A small self-supervised audio encoder (BEST-RQ), trained from scratch.
Data: trained on read English sentences (LibriTTS-R), 15625 training examples.
Rows from block 3 of a small self-supervised audio encoder (BEST-RQ), named by matrix and row number. Rows with one number belong to one channel. Each number is 200 + 20 x the weight over its row's rms, rounded and kept within 0 to 999. All counts start at 0.
After each channel's rows are labels from the 100 clips, of 14976, where the channel reaches its highest value: "responds to" is what is common among them; "loudest band" is the band of the loudest frequency at the time of the peak. Only what is clearly more common there than usual is listed. The data: read English sentences (LibriTTS-R).
# convs1: first pointwise conv (model.blocks.3.convs.1.weight, 128x128x1), inputs 0-127
# convs3: second pointwise conv (model.blocks.3.convs.3.weight, 128x128x1, transposed), outputs 0-127

convs1.35,208,215,175,173,189,209,202,228,236,198,201,203,191,200,186,203,225,211,178,194,185,209,203,204,191,207,181,196,209,209,188,194,212,189,177,157,190,237,192,207,194,158,196,188,229,213,207,181,168,175,209,204,196,194,232,211,221,191,226,185,198,234,198,168,190,194,250,189,206,183,217,205,270,199,208,204,202,219,222,220,206,214,197,219,161,187,214,199,216,201,205,244,158,194,197,150,180,211,188,195,154,232,211,197,241,200,197,190,186,205,206,214,233,207,187,213,227,180,218,186,202,186,200,202,203,164,229,207
convs3.35,213,215,251,245,162,205,188,204,204,204,209,191,186,169,164,211,172,212,178,222,213,187,173,171,192,206,197,203,206,194,239,187,195,231,152,178,187,233,218,198,184,192,209,183,199,194,189,203,195,239,181,189,201,193,197,176,197,210,192,232,221,210,216,195,182,204,165,194,225,216,198,219,200,177,189,177,179,251,191,193,204,195,229,162,188,234,205,194,263,201,182,220,197,200,203,187,165,203,216,172,222,198,199,229,212,235,230,212,199,193,209,216,188,215,188,185,207,205,200,211,229,199,209,211,204,232,195,194
responds to: voice: female
loudest band: 1000 to 2000 Hz

convs1.103,164,207,186,211,195,189,185,210,204,210,192,164,191,183,215,190,171,217,219,202,191,241,216,207,181,241,196,192,181,190,191,185,173,167,196,177,189,212,219,220,208,192,201,184,172,208,209,187,217,181,203,199,186,209,217,215,197,152,210,183,228,201,230,197,172,231,194,204,194,192,201,171,193,214,206,221,204,197,174,205,187,193,226,191,188,196,169,220,188,219,200,212,156,197,199,144,187,206,136,205,134,242,195,216,178,184,205,222,209,209,198,189,197,195,204,197,227,197,165,215,243,205,200,214,203,184,219,182
convs3.103,193,182,194,230,166,197,208,205,207,226,228,174,198,204,193,215,206,162,229,201,209,200,183,199,204,179,219,196,207,203,196,172,203,201,179,188,203,218,197,248,171,158,236,190,229,204,172,208,200,202,201,181,199,170,189,198,225,205,193,193,236,195,178,216,172,174,192,200,226,185,188,201,187,213,194,211,214,185,193,182,231,202,196,241,198,170,173,182,222,212,211,166,222,204,210,218,184,190,176,206,198,187,208,167,202,244,221,187,191,227,186,150,237,212,217,217,173,230,240,227,186,193,188,165,200,201,164,194
responds to: voice: female
loudest band: 1000 to 2000 Hz; 500 to 1000 Hz

convs1.49,213,249,203,193,176,200,197,219,200,194,203,212,205,183,222,213,164,176,212,217,211,226,199,237,236,208,186,217,152,191,187,216,192,189,207,174,214,217,198,192,200,150,222,170,200,218,245,139,197,207,201,179,199,178,211,154,204,205,196,187,197,198,208,185,165,203,194,197,201,201,198,152,176,175,197,216,197,224,154,187,163,202,213,198,191,195,193,204,221,212,189,183,181,198,164,174,198,220,173,220,217,183,189,203,201,201,198,212,214,192,221,201,172,239,224,184,210,198,214,203,215,197,186,190,235,208,187,178
convs3.49,223,218,196,218,185,232,166,207,201,151,193,180,204,218,185,189,194,184,180,175,213,188,197,197,205,203,243,187,194,203,210,182,169,231,183,183,205,216,216,187,165,209,179,196,197,181,236,197,205,191,211,166,187,183,199,194,199,163,201,200,206,210,199,184,219,181,174,168,211,201,194,165,173,200,228,206,213,194,168,180,195,197,235,224,222,232,171,129,187,212,211,184,204,180,199,191,187,174,198,204,203,194,169,187,230,215,212,211,148,198,209,172,184,183,201,219,204,195,223,185,184,175,205,175,229,213,171,216
responds to: voice: female
loudest band: 250 to 500 Hz

convs1.84,206,215,137,231,223,201,227,224,160,204,211,138,211,207,200,188,198,175,187,200,200,206,210,233,196,173,177,182,223,188,218,223,174,213,192,189,197,231,195,204,245,195,190,196,210,190,165,198,165,185,203,121,171,186,197,195,210,214,206,198,209,194,212,189,174,199,224,197,205,218,204,195,203,199,199,189,196,226,246,204,222,244,203,201,200,199,206,194,207,194,210,214,190,207,216,202,209,210,179,178,202,227,185,214,214,205,152,189,206,209,202,212,182,195,187,191,227,176,191,177,182,226,205,192,215,194,167,206
convs3.84,203,231,207,222,188,211,175,218,138,198,179,203,200,201,177,196,165,190,225,182,235,193,199,231,176,203,199,167,226,198,183,220,181,236,184,206,210,214,185,199,204,201,189,199,202,190,188,182,220,210,206,192,182,182,215,207,183,209,209,190,195,183,215,206,246,171,185,200,203,182,225,195,156,215,181,208,220,199,205,202,201,250,183,221,166,199,154,195,196,187,196,182,189,201,227,202,193,174,210,207,176,203,198,195,255,172,225,185,186,163,196,212,187,155,200,174,199,225,221,185,176,193,207,170,240,193,210,210
responds to: voice: female
loudest band: 250 to 500 Hz

convs1.30,206,183,191,225,244,165,201,198,177,198,211,223,197,215,211,163,223,206,271,172,165,226,200,207,202,202,241,202,182,209,206,220,191,186,214,226,182,204,172,199,262,190,211,196,210,215,198,174,198,195,189,127,178,170,209,227,215,200,177,154,189,157,212,215,183,205,208,190,197,185,190,170,205,208,210,200,200,218,169,199,194,185,214,210,198,199,180,208,205,161,206,211,189,169,206,197,200,202,204,181,197,197,165,197,212,187,215,191,223,195,216,213,187,191,190,194,203,186,226,194,206,172,215,201,195,207,191,209
convs3.30,206,201,223,201,185,181,219,219,180,188,219,220,194,181,191,216,153,222,186,224,204,194,203,229,172,178,192,182,206,180,186,231,211,195,180,183,196,208,185,133,156,191,198,185,251,197,198,166,231,193,170,196,190,182,197,193,206,206,195,172,188,202,208,214,203,220,190,208,193,198,198,232,188,197,205,176,192,172,214,210,205,197,205,194,206,198,186,139,186,195,213,212,190,184,206,174,170,183,201,175,175,206,187,226,235,183,210,185,185,189,188,217,195,184,202,147,201,236,218,209,177,172,189,181,185,159,168,193
responds to: voice: female
loudest band: 500 to 1000 Hz

convs1.96,218,204,224,174,189,244,210,189,182,213,154,240,212,213,203,198,222,206,197,206,194,218,209,185,215,167,220,222,200,214,228,206,191,189,195,205,215,201,187,191,200,204,216,211,199,198,254,203,181,214,179,170,216,184,192,181,173,199,183,211,197,207,176,176,180,241,188,227,180,168,204,175,225,188,153,232,192,184,131,177,176,201,212,207,196,199,210,244,207,206,199,222,186,196,188,181,225,193,177,216,175,195,191,215,195,172,221,219,218,171,213,178,212,211,176,177,167,201,214,206,200,197,197,198,205,177,236,187
convs3.96,200,190,217,231,194,212,234,191,185,187,202,237,185,207,196,208,192,205,200,158,192,199,176,208,234,195,219,184,202,205,232,206,208,155,218,213,195,217,204,203,174,204,185,216,181,205,148,212,218,192,222,188,221,195,195,196,196,202,170,209,185,198,244,212,228,211,216,189,196,191,175,195,197,195,225,219,195,188,214,213,206,211,182,185,167,186,184,206,223,189,206,225,107,233,198,196,211,213,168,221,189,193,193,200,247,190,189,218,207,181,173,197,207,207,191,201,194,172,188,219,177,203,151,176,206,202,228,194
responds to: voice: female
loudest band: 1000 to 2000 Hz

convs1.57,180,196,173,167,175,230,194,207,205,199,226,190,194,169,183,183,191,199,186,213,226,217,162,209,177,197,196,198,183,217,228,219,168,203,225,214,156,215,177,166,215,178,214,217,218,164,191,205,195,202,181,207,228,215,200,190,211,146,180,214,208,223,214,177,205,198,174,236,199,160,203,172,205,197,193,187,214,232,199,209,204,202,200,174,214,171,157,204,168,190,168,172,224,187,218,169,203,209,208,189,198,177,174,186,195,221,203,233,183,198,219,190,193,196,211,204,171,204,204,180,145,216,216,177,210,193,181,191
convs3.57,184,189,225,256,201,204,201,227,222,217,219,166,205,179,171,208,215,186,237,212,211,261,216,209,200,199,203,206,231,202,178,215,213,206,202,219,215,209,235,203,217,197,197,214,190,151,210,239,200,176,197,256,199,208,182,187,179,247,191,200,220,220,190,214,203,202,205,212,207,191,244,210,192,208,197,217,232,213,188,200,196,205,206,205,226,230,191,206,203,211,192,189,219,169,182,199,163,184,218,178,219,211,198,209,205,174,182,199,174,184,214,200,191,199,194,174,193,245,198,188,203,174,244,233,213,215,203,210
responds to: voice: male
loudest band: 250 to 500 Hz