python train.py --norm="batchnorm" --init="lecun_normal" --warmup_steps=3580
Rows from block 3, named by matrix and row number. Each number is 128 + 32 x the weight over the matrix's rms, rounded and kept within 0 to 255. All counts start at 0. Numbers have three digits each.
# short0: shortcut pointwise conv, stride 2 (model.blocks.3.short.0.weight, 128x128x1), inputs 0-63
short0.0:117172141210052177079196152114110108129136106202117140137096145119148192168148092106097144145130040107187036172093102110128132119153162072119130053116141172125125115143116159094139116108093043
short0.1:115107163175050152114089089167151120116138106173099086110128141042098159110068121134109152074105084132116167105138149095145120101098177125138109141165123138150125120099090122083136085061144050
short0.2:120132105125145092114139086124135119120114134127117131107145143042153112095127071122135128067040103122101140136131144119115095100129141089120174178110141114091198105126106035102076086173086166
short0.3:120132119151134111203116141101163124042073131123130096147155114122085107087110103166160088107132135135093129155106148157118208090087115095144095105146172138170090138204150075136115134097116103
short0.4:138096111149095092162133105106065107160145111098083119081123056073137214168133107143085109208099152116107116132144177101026105168085142030159112099072139127043107145094149161140093119118121122
short0.5:130088109147104155116151152149136139139128146080098151095195133204130069140126052174134116110123099069075134093127120146105115133120142182131156104074122166146133183068159151134090050081073127
short0.6:133088195167162184178092150166111163122173112177087105144156115106138127097124060092155081134081073116126129062138150148045104127096135113153130151153119159129060157086110114178108106077092125
short0.7:137133129117148128125121100168067117077086101140158136138126083191108157184128171153075160156170136074085118182155136090097137170132117115138082134186125111187120077150120068130154103181140088
short0.8:213109060133121190092125079111120127142172094086167037142144151091073143135146043118158157109155106119140177139072119103093153116096157103113168123107108020179185067157165055142147122179105144
short0.9:104060104109172081087084115216139147135119154133136133158144113134082133134192035160139099151064199099089152135052147117128136104146059180129091157134136119114116104113172038163106170107129145
short0.10:151139124108185173100151101137079133136141116093108094124082132096104079192159193128116150082117113131119120140169102134133157137104126088112125126113133097129180118112130099114136098164137044
short0.11:165160090062105087154191123127140151104125123103105094136136107130095115187173107120103085148126128159156088145125172139143110093118136108129132120092158104130073255157099121104110167111170120
short0.12:157104114081135114129086137124119145108161139040144065136136158149088106140134121140159119071118178239133140127068137133136091104112125141122109097140136115072114160107099095169133111136103162
short0.13:096053101150158163218145121102081133177191147117152174143169128160092104131148097132084112140105094118043150148118135121129146090132090154114125100081139084137116107152108114139181136080108051
short0.14:111041112077128094102126107120168150141167114111122147094141162130148093180130064137166093126135114169096163108187107162168141194203138098187133054094041103172100144152075165147180114136143060
short0.15:210145105107059139093138126130135193143147144107159128148122096109141083198118069197118124110193157132136090105118116108089099193130169113125111107129149119122072078180143126116110151080128081
short0.16:190131152153124103062158059068167166122130143141134044089144135141152138143151076037084184058086106110139064150206100086129134149134143193137143129132118145070155165120126024117099134131134139
short0.17:123140158132097150128166197132141149033089127129123152198140125107092120129116158162112111122143131109115101112157128134079100102141166109105141119144229131097123073173180139102133135093127151
short0.18:102120112152057101125052123172132132101079082159048097125135107131119157056102083126134141086112160093115085071081084169072107110092143170122127041185133100159061118073115154177098099123100091
short0.19:148120166107079098145176123073124127128099107107142113118141140166124091154091022186107135102123174140136159138077115130108128182118139158177126119136151145130070141133145170113109124102097145
short0.20:129117129066142163112082112134104150111075169124098071118066124150136071136129149110168166000092129182171138186145111119045121150111022072148124045123129158103171147080149077064126123117044114
short0.21:141106103083199156140136071163204054181099207081146175117162102101108139127051174153118115106138129108168120222111145101141134137136131091134082124051096152076155134102129102060126201103154190
short0.22:095121136116200150157140132096119123125091116125115174118144124169126113162152176073145140140123090101150118144181091103106135085140114090108122117114115128126167098123118079136123092172158157
short0.23:148128158112125106134131039126145224119099133119129152141184150108146123134106127190110106172111149135105113087116168108088131112158139172160103124098096140200151070094169087216118140106135152
short0.24:119108099153056156096156164154169031166103098128107153134089102144088120105158134102170133120179177122136170100094169099109113160094117121131101140115094116150122130164144158122136125100122124
short0.25:138138100118075108127131144151101129183205133131136165104096125133131100165152149120113156214144090123177114131145132128152096155176122160113202096134050174045141121101095147099140103137167155
short0.26:133125132144123097209129157125145098099191106126102131159147116077133133175133068109103167105158139116123106105130141127155156116095183114156146108115112129118085125115159128149128116168139097
short0.27:110074134152088090101109092157112152102181118100148122146111133097107169084106115101155115106123134133152145133071158098204159048074167101069195111119098124163162104144120119094104112152137095
short0.28:127109180117168137152108188127113075162086098156091136144113141087112118124097138092142146126138129098167119139159093077145125105137114131131120116149191150085122102139134077062153109148134115
short0.29:126113116075092120176114148146070107145170141116105152112124149095118083170135120161201099142106109150142112136119094115107059083125150152076170083118177079020068111166151170090166120103117137
short0.30:090016072127141132175170168084120159055085141129158087145141156175119120157152052171084119204106108135084126118122108129089180111127122060145090111105094132076141154110149096165156124072123098
short0.31:123129225130139124125104124121120030136126100125099116149151073130150096131248127130104115110161136121133167106138118120167125176124136126132157136124152036224103145127128105127130129141119128
short0.32:127125179107091128140093171117154167119087139128086145107216139128096082150119080079109092141086104119099139140090095143115129122106115120124103055079111174103108109171106157134109159189178152
short0.33:047115166138163155191115090150120136235134149124112108110118101132140111129145107122141103084073080132111123129145112122154136063113133146147163176103146156129125117117118144104153051077134113
short0.34:165090141133168130154109144121108118139103128120136133150120116136115117179128095139104172116149185090100115054145093082146132104091095129111155150134090120124071133050073152136143124188102170
short0.35:129118133094122121146104116149145145121135110122139140109170196134123066144123114085140111097138180131126120149169135094138146123117183147133139156098107144142109082110184135092142142134159173
short0.36:145146130112108107135136149112157124178130132120100125106119141100121147129157111049105097142139098108111120118095130092209102169141154131085064119105112125128114079086108168106134126113119084
short0.37:132153149120111076169141141089145118078160106118119143175113203175121135137116105100159117075110138146148121126085152077122146096099119111090125083088113117164131172107180095153111122146129063
short0.38:097146145075080115221060106071104151139141119085119056120177092083125068152112100137120107095232069152078139133072153113109176116101114136158135110184126126214098057167138115164162103100024190
short0.39:126127200148093136100137105113096063102156120153135149134159179118098133155126150195134123105159130160124111137122123102136068158189210139119179105154123124068133135119214167114140121087118118
short0.40:111126156157171139127084145111127140116153099139163110101095114136084147135135148099108165109109144119105098111106106148129138136136150053119147079140134177134118133148099136100134124141120112
short0.41:088106122177088130083121119156049165074124156139160088167108094129128115112109136202131120117085164184078129104148157166075200112087132101141177198108109135127098138207144170105177183126142148
short0.42:128116125130138100142102125115112140045161089133126164178206189096121104125157138149130123132122106147163078096140097129141127099106122154119165109128218100131122124098105121119137087146128083
short0.43:066147153152106136127121169142137067127143144121131150174110099150153134122141097117162146167123108131125152131169135106122134147034102135164164148158157123111105095123137133141085159130145137
short0.44:156130165121137143100104117139107140069108067106152115124150133148132114128135150119167134150173116090121168117112155184052148081084116102157169132151141074156139075117104135115134093110118060
short0.45:142128136081074096145179142095118120110187134140101144083137147207146126150198144125131088153126115166161128143163160115133136096167129123128086122104094123126108187109139148155095128128165123
short0.46:136138124128112163178158156136180115131136119100123124123124128091136131126122095104112158108114147119105104105152116141161116146112153131124129182129129132089066131140131173124122114137074130
short0.47:106090127161094129174176133128144138124112093172121132127122112134191156159137082080156122109129106092176054126159147106125144139164161188105133150131139203103134115188153134125126142135079101
short0.48:122104141125129184093130126120118186182139101123145131099069079139141110115144142125124121255146149170081150102165141126093108169153164111205128148151072146117087108160131167122159145086093192
short0.49:098102114091082099139164136152116129110100163088173139130131157184137106135131108162131090124065135180097085180151122114149129092120111147112131089138151119081147143110116123104098106120147145
short0.50:114130136078132137117127136123135109129093097148144120153135089117124122124158135122123135107150121143133156096093119120117182080097150119150178116131095138113137114119112113133123126105132110
short0.51:151138115077085099060164109100149122117129104088191121110123141115085049177102110149137098126102151128135106088153121127090067072117075158126131111170115089174128082100167083095131166176163219
short0.52:103119094134108147121120156136128150157087126081146134140159193158139147122123102189106156203113132151096109137152157168175170166139133143165200081149094141109143111183030114132150131151113190
short0.53:108097126124032065001080143091123113155092117135123146144105142193149025146105084136175156128115152111122090116111147153117176084133084134136150167109070119164131120145150098146103067156169136
short0.54:106138149123137162118136144117114189175141125134142152180109101125098130117122128133087128145107115103145169070173144124122147136112146093144134140115066122172109103128168122137145158141129140
short0.55:089081147122150103115132128104148143214162100127139128149160186104077088175123113083083175112146117150095128129122159163163173122106118108115104075139076108138131139100067139086124105150114073
short0.56:098138137159159092169098098115089123125142088085105041113146115068145141138067186101111151147114147136118128164184060148136079139098118101094122086090142128161100115140115177177094075121154129
short0.57:155149124110161148118111126119126144062202104131121133111137042166107132167142129187128133135113125156088092099143115117123095140144132118125216130128158112077139112170072119134162148090115137
short0.58:127172194129119107078093137074124112151099127134101162183090129134200130145103146122060157132126123113117104220149055134105129205129130138135141079166115156118203120173152104120125114183066087
short0.59:098124146112180119135117156121116119114144097103096129170103136121121100137111147255154111107134123140172096174119149122139131156143117143117159139138081128125115135255140104111147125083118099
short0.60:125032166127113103219125110053113143118118123084117113141132117100121107141123098113170139101155092160093110142112128098140139106149084098107129038122126133101137133086131096106145124099100139
short0.61:108118136097073148129117118119108174069115088125159152188128184079162128075128145140133142092146106127145128107120122146141151116135125125114132098128065103186132134138167132113134131161135090
short0.62:106119183089134122111134121099146144153091146066055089095191088149144096146108136119143124103132118159116098128109160100056123132123100131126139117068123172096115108080107118089133080136169153
short0.63:141112151120158144114136162064076154168152146122142139124110128173143084149146093129160116114073100166109141148157130114104115133116113158174082142127115110103139140082166087186079111156119138
short0.64:110128116110102160130157095120118255114176091096144096117142121153229083155169124109085141124130123113153158089092168131112117162132148096167144090132102127188090142120106112108104131140134148
short0.65:152149134110165141120163182102065120135093119105116109110145177180149102202136125154128016133105090154093056094135153156138151102163179133141138130105143099138184055119155171103123153080150220
short0.66:119095149115098113115141156174097109239144109103133101138158128101078132135135102084174148139163103144132118133127119106125101094135168115129132077098123148108087109152235114103150099135087169
short0.67:146107148075216173101171094090111095089119123138161138183103128158094125132122143165101106117110181139113141129080110115139123158076156101142165114084156123137106169158131096125138137133105111
short0.68:143151168168106114162129095179151118136177118088130116145168155123134137139082067178123166080128179141144116136077139102094145085097146079129131130109138109093103145171157152141115118091090078
short0.69:210153146116128092115145115096198147134120116133089127042091110098133144138140142079143118152137088100141174100132147074102193111141158057134141095062104119118132138130105143112136108140126083
short0.70:133090120135031123122110123150151134171143110099140158072116153168126116136134157150116094166115099131119117040103112170199130182021198114138104133108114083093142131145099063092138098077062080
short0.71:121117130113078177091123128066133155120089123146151163121116138148151111112132188145156130134120101133120161129216150123118106120125134117147124104116141128127149069133127151134130133106123135
short0.72:153087084114161146115112216120166110119169143121142120149121127162091071149193085121070078122109119108091154088149124152141161138156097099155152100124151186137122132143114160102123169161075121
short0.73:149149143099155112107175133132085028140169076100084109100152130105102091205131050144175117096065103121120151141106176157108063107180097126108123155117071153059169143136131130119179122104159156
short0.74:110143080126170151109057095131177130133097132136106122085111144039150139144112060103103190076105116125101179100146045096073135149122112108117137123111133093124105122133128090086156098098032093
short0.75:135119132115114161111108142124126124151196114130118148128139081142138100100096119147134107151119108118126151120125126127107150135115143150091153140154159123122129123115151106127117129159123170
short0.76:157096143158119099138081133150145108112118031164077115130164155050114112076109167137132135148153099112145115123123147148152159150081133096141108037159157124149157099096086116093110091149078110
short0.77:133157147077152124162120155133173140170164093132138099099127106161095097145127113167106099088128146151130143126127137082110135195129152099126131139117130120064231140124106060142114137096132121
short0.78:170106108122123132122138114129102098179147114121112111134102061156127098138114126112122117165142168135113169135142119102133135141141143142131166118107158101056124118102092131135127088115112087
short0.79:091132159107115119089119198131132131144102124113147135155149144128116106150120114172134122115145143168100126103132115122122120111132113155132035143127141150111095103134233157103140142094121159
short0.80:168118154097154098164112147134137139128152130146117129113112111121133129150138101097126127109147121133107118139101125116132205103212146125095119111116102108098127118107101169098137131082126123
short0.81:159134125152182107119113126128137106130180150131124088135170107103093110091130089137140113016058144128136095209132105132195114098144125142111098103136160123097097174140116173206160139147117139
short0.82:153165045113117110095168230082146200140195123106103137166114111124131079110137153101145098100131117115133130141122169138143151124132110145119167094133089102136140108119037097147117108109127094
short0.83:103119137130082097130101122150138107087135103162089095108098148131103121049103097136114135000103184113087056067094185196129152102107067152176136091067129169098104105091099185171065163181049152
short0.84:126011086133141173141056073090196144146169076099117126093117066129122150156091090113071154135115134099093126154089170155089154059168104099160052097152120107112131117143186065116155114153152054
short0.85:120036082124117082095114142121128102127074117089112137085161146093046093139127110114169107142214131115036117122106122136143145130140114132084189117165137159148184096125143083099121154090149080
short0.86:129108073162114134120152236125129120110173118093128131123162119128106117126179138122140109090122140128145138107141190132112117148105096145126166140104146251119111097129111174138128133129119128
short0.87:000136119139137212126133143107088139116129105132165119139131121126103129121153128091125128138106145126056133112115130012207069128058156108098120140149134130118111132084103111124097159095117085
short0.88:075141142103112074099139200099114115141175096158124148123122117118125138166162108149128134117116098166138109110125129154126148131129168123127146115153134114143094152167114139129117137057156134
short0.89:084136140147158159088104148039124153085083109142143129131112142114079150169138182084121159160130125118105153120163115155128149153073138068149117132202117144128123016189128068126136124186094139
short0.90:116120130106117114114145181140145175080101148103113159077082131145133114148137118137160123137072108187140122131155135097100100104113119146122153127158140117091079111121116127107124124113159135
short0.91:141169039156005189094186209161096088120069171119134175152126117161104124098144181171109133112124147118150139164100111152131138059153207013074148077099107150115144154093112110124116103106107135
short0.92:139063118095130116101175125100107132120093146083160081100126140109131106112146072124107131057102098127115126050087186104162142101127054189135148134108124111136141154098125104054146145156134151
short0.93:175073085079137151086118134076166130109100083097156104133189153168123216086097071141127158166154087122106103136094064133129108163109131197115108085143102052172152090129149068115172121151166099
short0.94:083113139093078042131122089113085182105124168179119128093150142123102124134107118133154200080105113103138223148099066118051077055124147151142113136123128112141098210124112136182149075065135055
short0.95:133096130176091089176070121205129120116118079169090137125152117068105145100094089135134158138149114105168131074119104107150102118113121120155097114194150148153046121097083155121111078141061084
short0.96:173101137092084112086147113110153148111123158185102060131193121113091125123134123100108126117118150106119152135097135104160124139165183140097149148127097141144114052136104095093159142161134115
short0.97:128190146128150150133069071093157112080135123121079209098051166074137159066088119130159113069066139128099148111140117155115129101095150060146123079090135138194151150132235156115047027112136162
short0.98:102153173105119115097162115138127131094120113117142132104153135124106110105154133124154162128139133127121169098105152094158102111078136098154204152140132117110107096090133142109081104123124144
short0.99:127115110105179168137155184128108107143048096183088156148124127167114150114123124137109168174133135064136174087115108145185117157165192107165123135119126129153191140127123117100131133116114115
short0.100:117124123130153089131164126103128171157140101119157135173150124125134122106112079130115163154136112160149139127123149138204147167142117123138031153124199182171114155114170105082129137174194126
short0.101:172153117123181135161116102147115215159172118171083140085136137134099161158117107147126105134120107174137106115126112171120174114226132111100117153112144119162100176143082109100148131104120139
short0.102:126161105083086082125162121107115119119203120128162155148119070159121134162167075138111113098124150146125120103087143138140145164131148112123213118094109133140088134128115178135112123082131145
short0.103:082150142146172114089052042128150180153077080136119169152153117132150070103088132084149151169170108142097110170135076081107085148072145081134110058116105069096136132125123070118132168138081040
short0.104:096108200156108171111131019108151075097062135107137134116141129153187081127209107149092171134073132135118123081110159102112142145119162124171136137143127000172169126101146162079155152132138125
short0.105:136165083113108123097111167140119095153133191105156134085134092089122143146140155131112241112127122127123108127141114061119107179103078147143148114130096156156110180185128106151177148105059154
short0.106:108141135107152120113128136082090150109109106133160135183119129092139120137144129162111127159113133148122127128153103149093104142141167134196118133147197119125147129238176102133150112121099138
short0.107:122135047107118114119123144106143039133145140128096138120113117123116099121156141106171139158144144141122077100133224149128153091169130143107109100166196081127116079142051114133114136139160120
short0.108:091134131096117136126140144111115179121105106113163167182129246143124101113125163124129129139150150136116200106092123104154079094074148113148081154121140119192119134076201124130129129097138127
short0.109:154118096100132127147140117116147127100074101101143127085096187098133134152156097121151126169111088143134141113112120141105093116138099119101083136132142095159099163151079150141144146166129128
short0.110:124070102161218165140110150200129143085124090117112115148122074057102228149121106147109103147110095075129118144112172104153158161117106110070058103117150110127116130138193156070091084134092111
short0.111:109188129146145148109070054109138082141095138103081143128132129097114120145080170141105139169121142093147079127137058112136124157117169119109117121107147104148135102108148138148109099177138159
short0.112:131156128191106113120052094172147100125142070190096181135068115073131188103064131149097159141111139126138132080120100126116147125148156110119127149153117091148104198148129136158124090108048151
short0.113:135114087141151116140113224167118178099191128134071126151172153121044102118102119124095129119119119116142145127136179121142141082114121092079120172143109187093146157111066117079107157162149174
short0.114:146078131167085109099149154119073103126150144157073135148170113168115163103157178158102087122138083115102071162074109090125119158137151097148141163093147106118174102144116112104116101133169125
short0.115:126064135104130174209074132088117156096186163088156077137131166046104102128127084106143163121152049107080088134088125167114158134121071080095151020137125145171139116174103125150167159081104066
short0.116:107120177129113162123168119121079163127100113099111147127139148149040091135150107164159091156130135156124102139153128112086116126177114126128054146121137094090100105110107104139119122091134132
short0.117:104095119101138113129122144151162114144094092151184144123156105103124115173092133096149129085212121094121106117084147166140132091136167164089140116091058136188103161133178143049145112191099042
short0.118:159073123161100107112093127151090104086132132107179082159098134142120122208140151096103097101091111109154109172116061211144142109179082129082071100110172075114106140147129042167202138155092014
short0.119:097146084138138155136118163096144149140095122113101124125015160094117148165108106125125170122090140125128154126083143119129108088099105095129140124141131117043180124133088166131120117172169140
short0.120:118125139139145103177136157166159105155186096127130117121129105121088109115147096144079139154119096126124159124123136103149121197142125108176073132119162122128140149115129095125134116120099115
short0.121:145206122113104143107128123100139099132156117138121151125145115121094103109100117135255099135118117130131153140106161129110137052126155089113103116112147200103100112117158110120078180100158088
short0.122:087072198159041125125126084155142100123141103100137127086138100096147079122136105100096136154105049098089077032092076190142142137077195227161089097188115162131187125168133087070118096145055161
short0.123:094136108186155114052081150183156134111077151119142154097201122068133130101156056138113167136116199147118056089074190087114150114092146187101089159132081120112145109139141155118147137136133125
short0.124:150150150121147138075136110093127152124093140041168100127121110156134125154154142154010190144123148111093085142163145092108101120130169142234115092119092017145212145129122172077133118120122144
short0.125:135144096126113112142130149059131144047170119095120185079113144149120155090104099092164159108100137156114106112134119076130135049088127182111225081125128118130111180147040101130125130134127123
short0.126:162135115161166111117098135138152088156106104160137159096160118169125126098103136039111078129092107127152148084071156083191146109077156134097121146099168109132126157074111127156119091104124123
short0.127:150103154169113192142129086137122121159022154138117097132143175116123076109109053140103139153100156130098097121125113080134104233074132210112094168158172141063077140117132148128144136080116134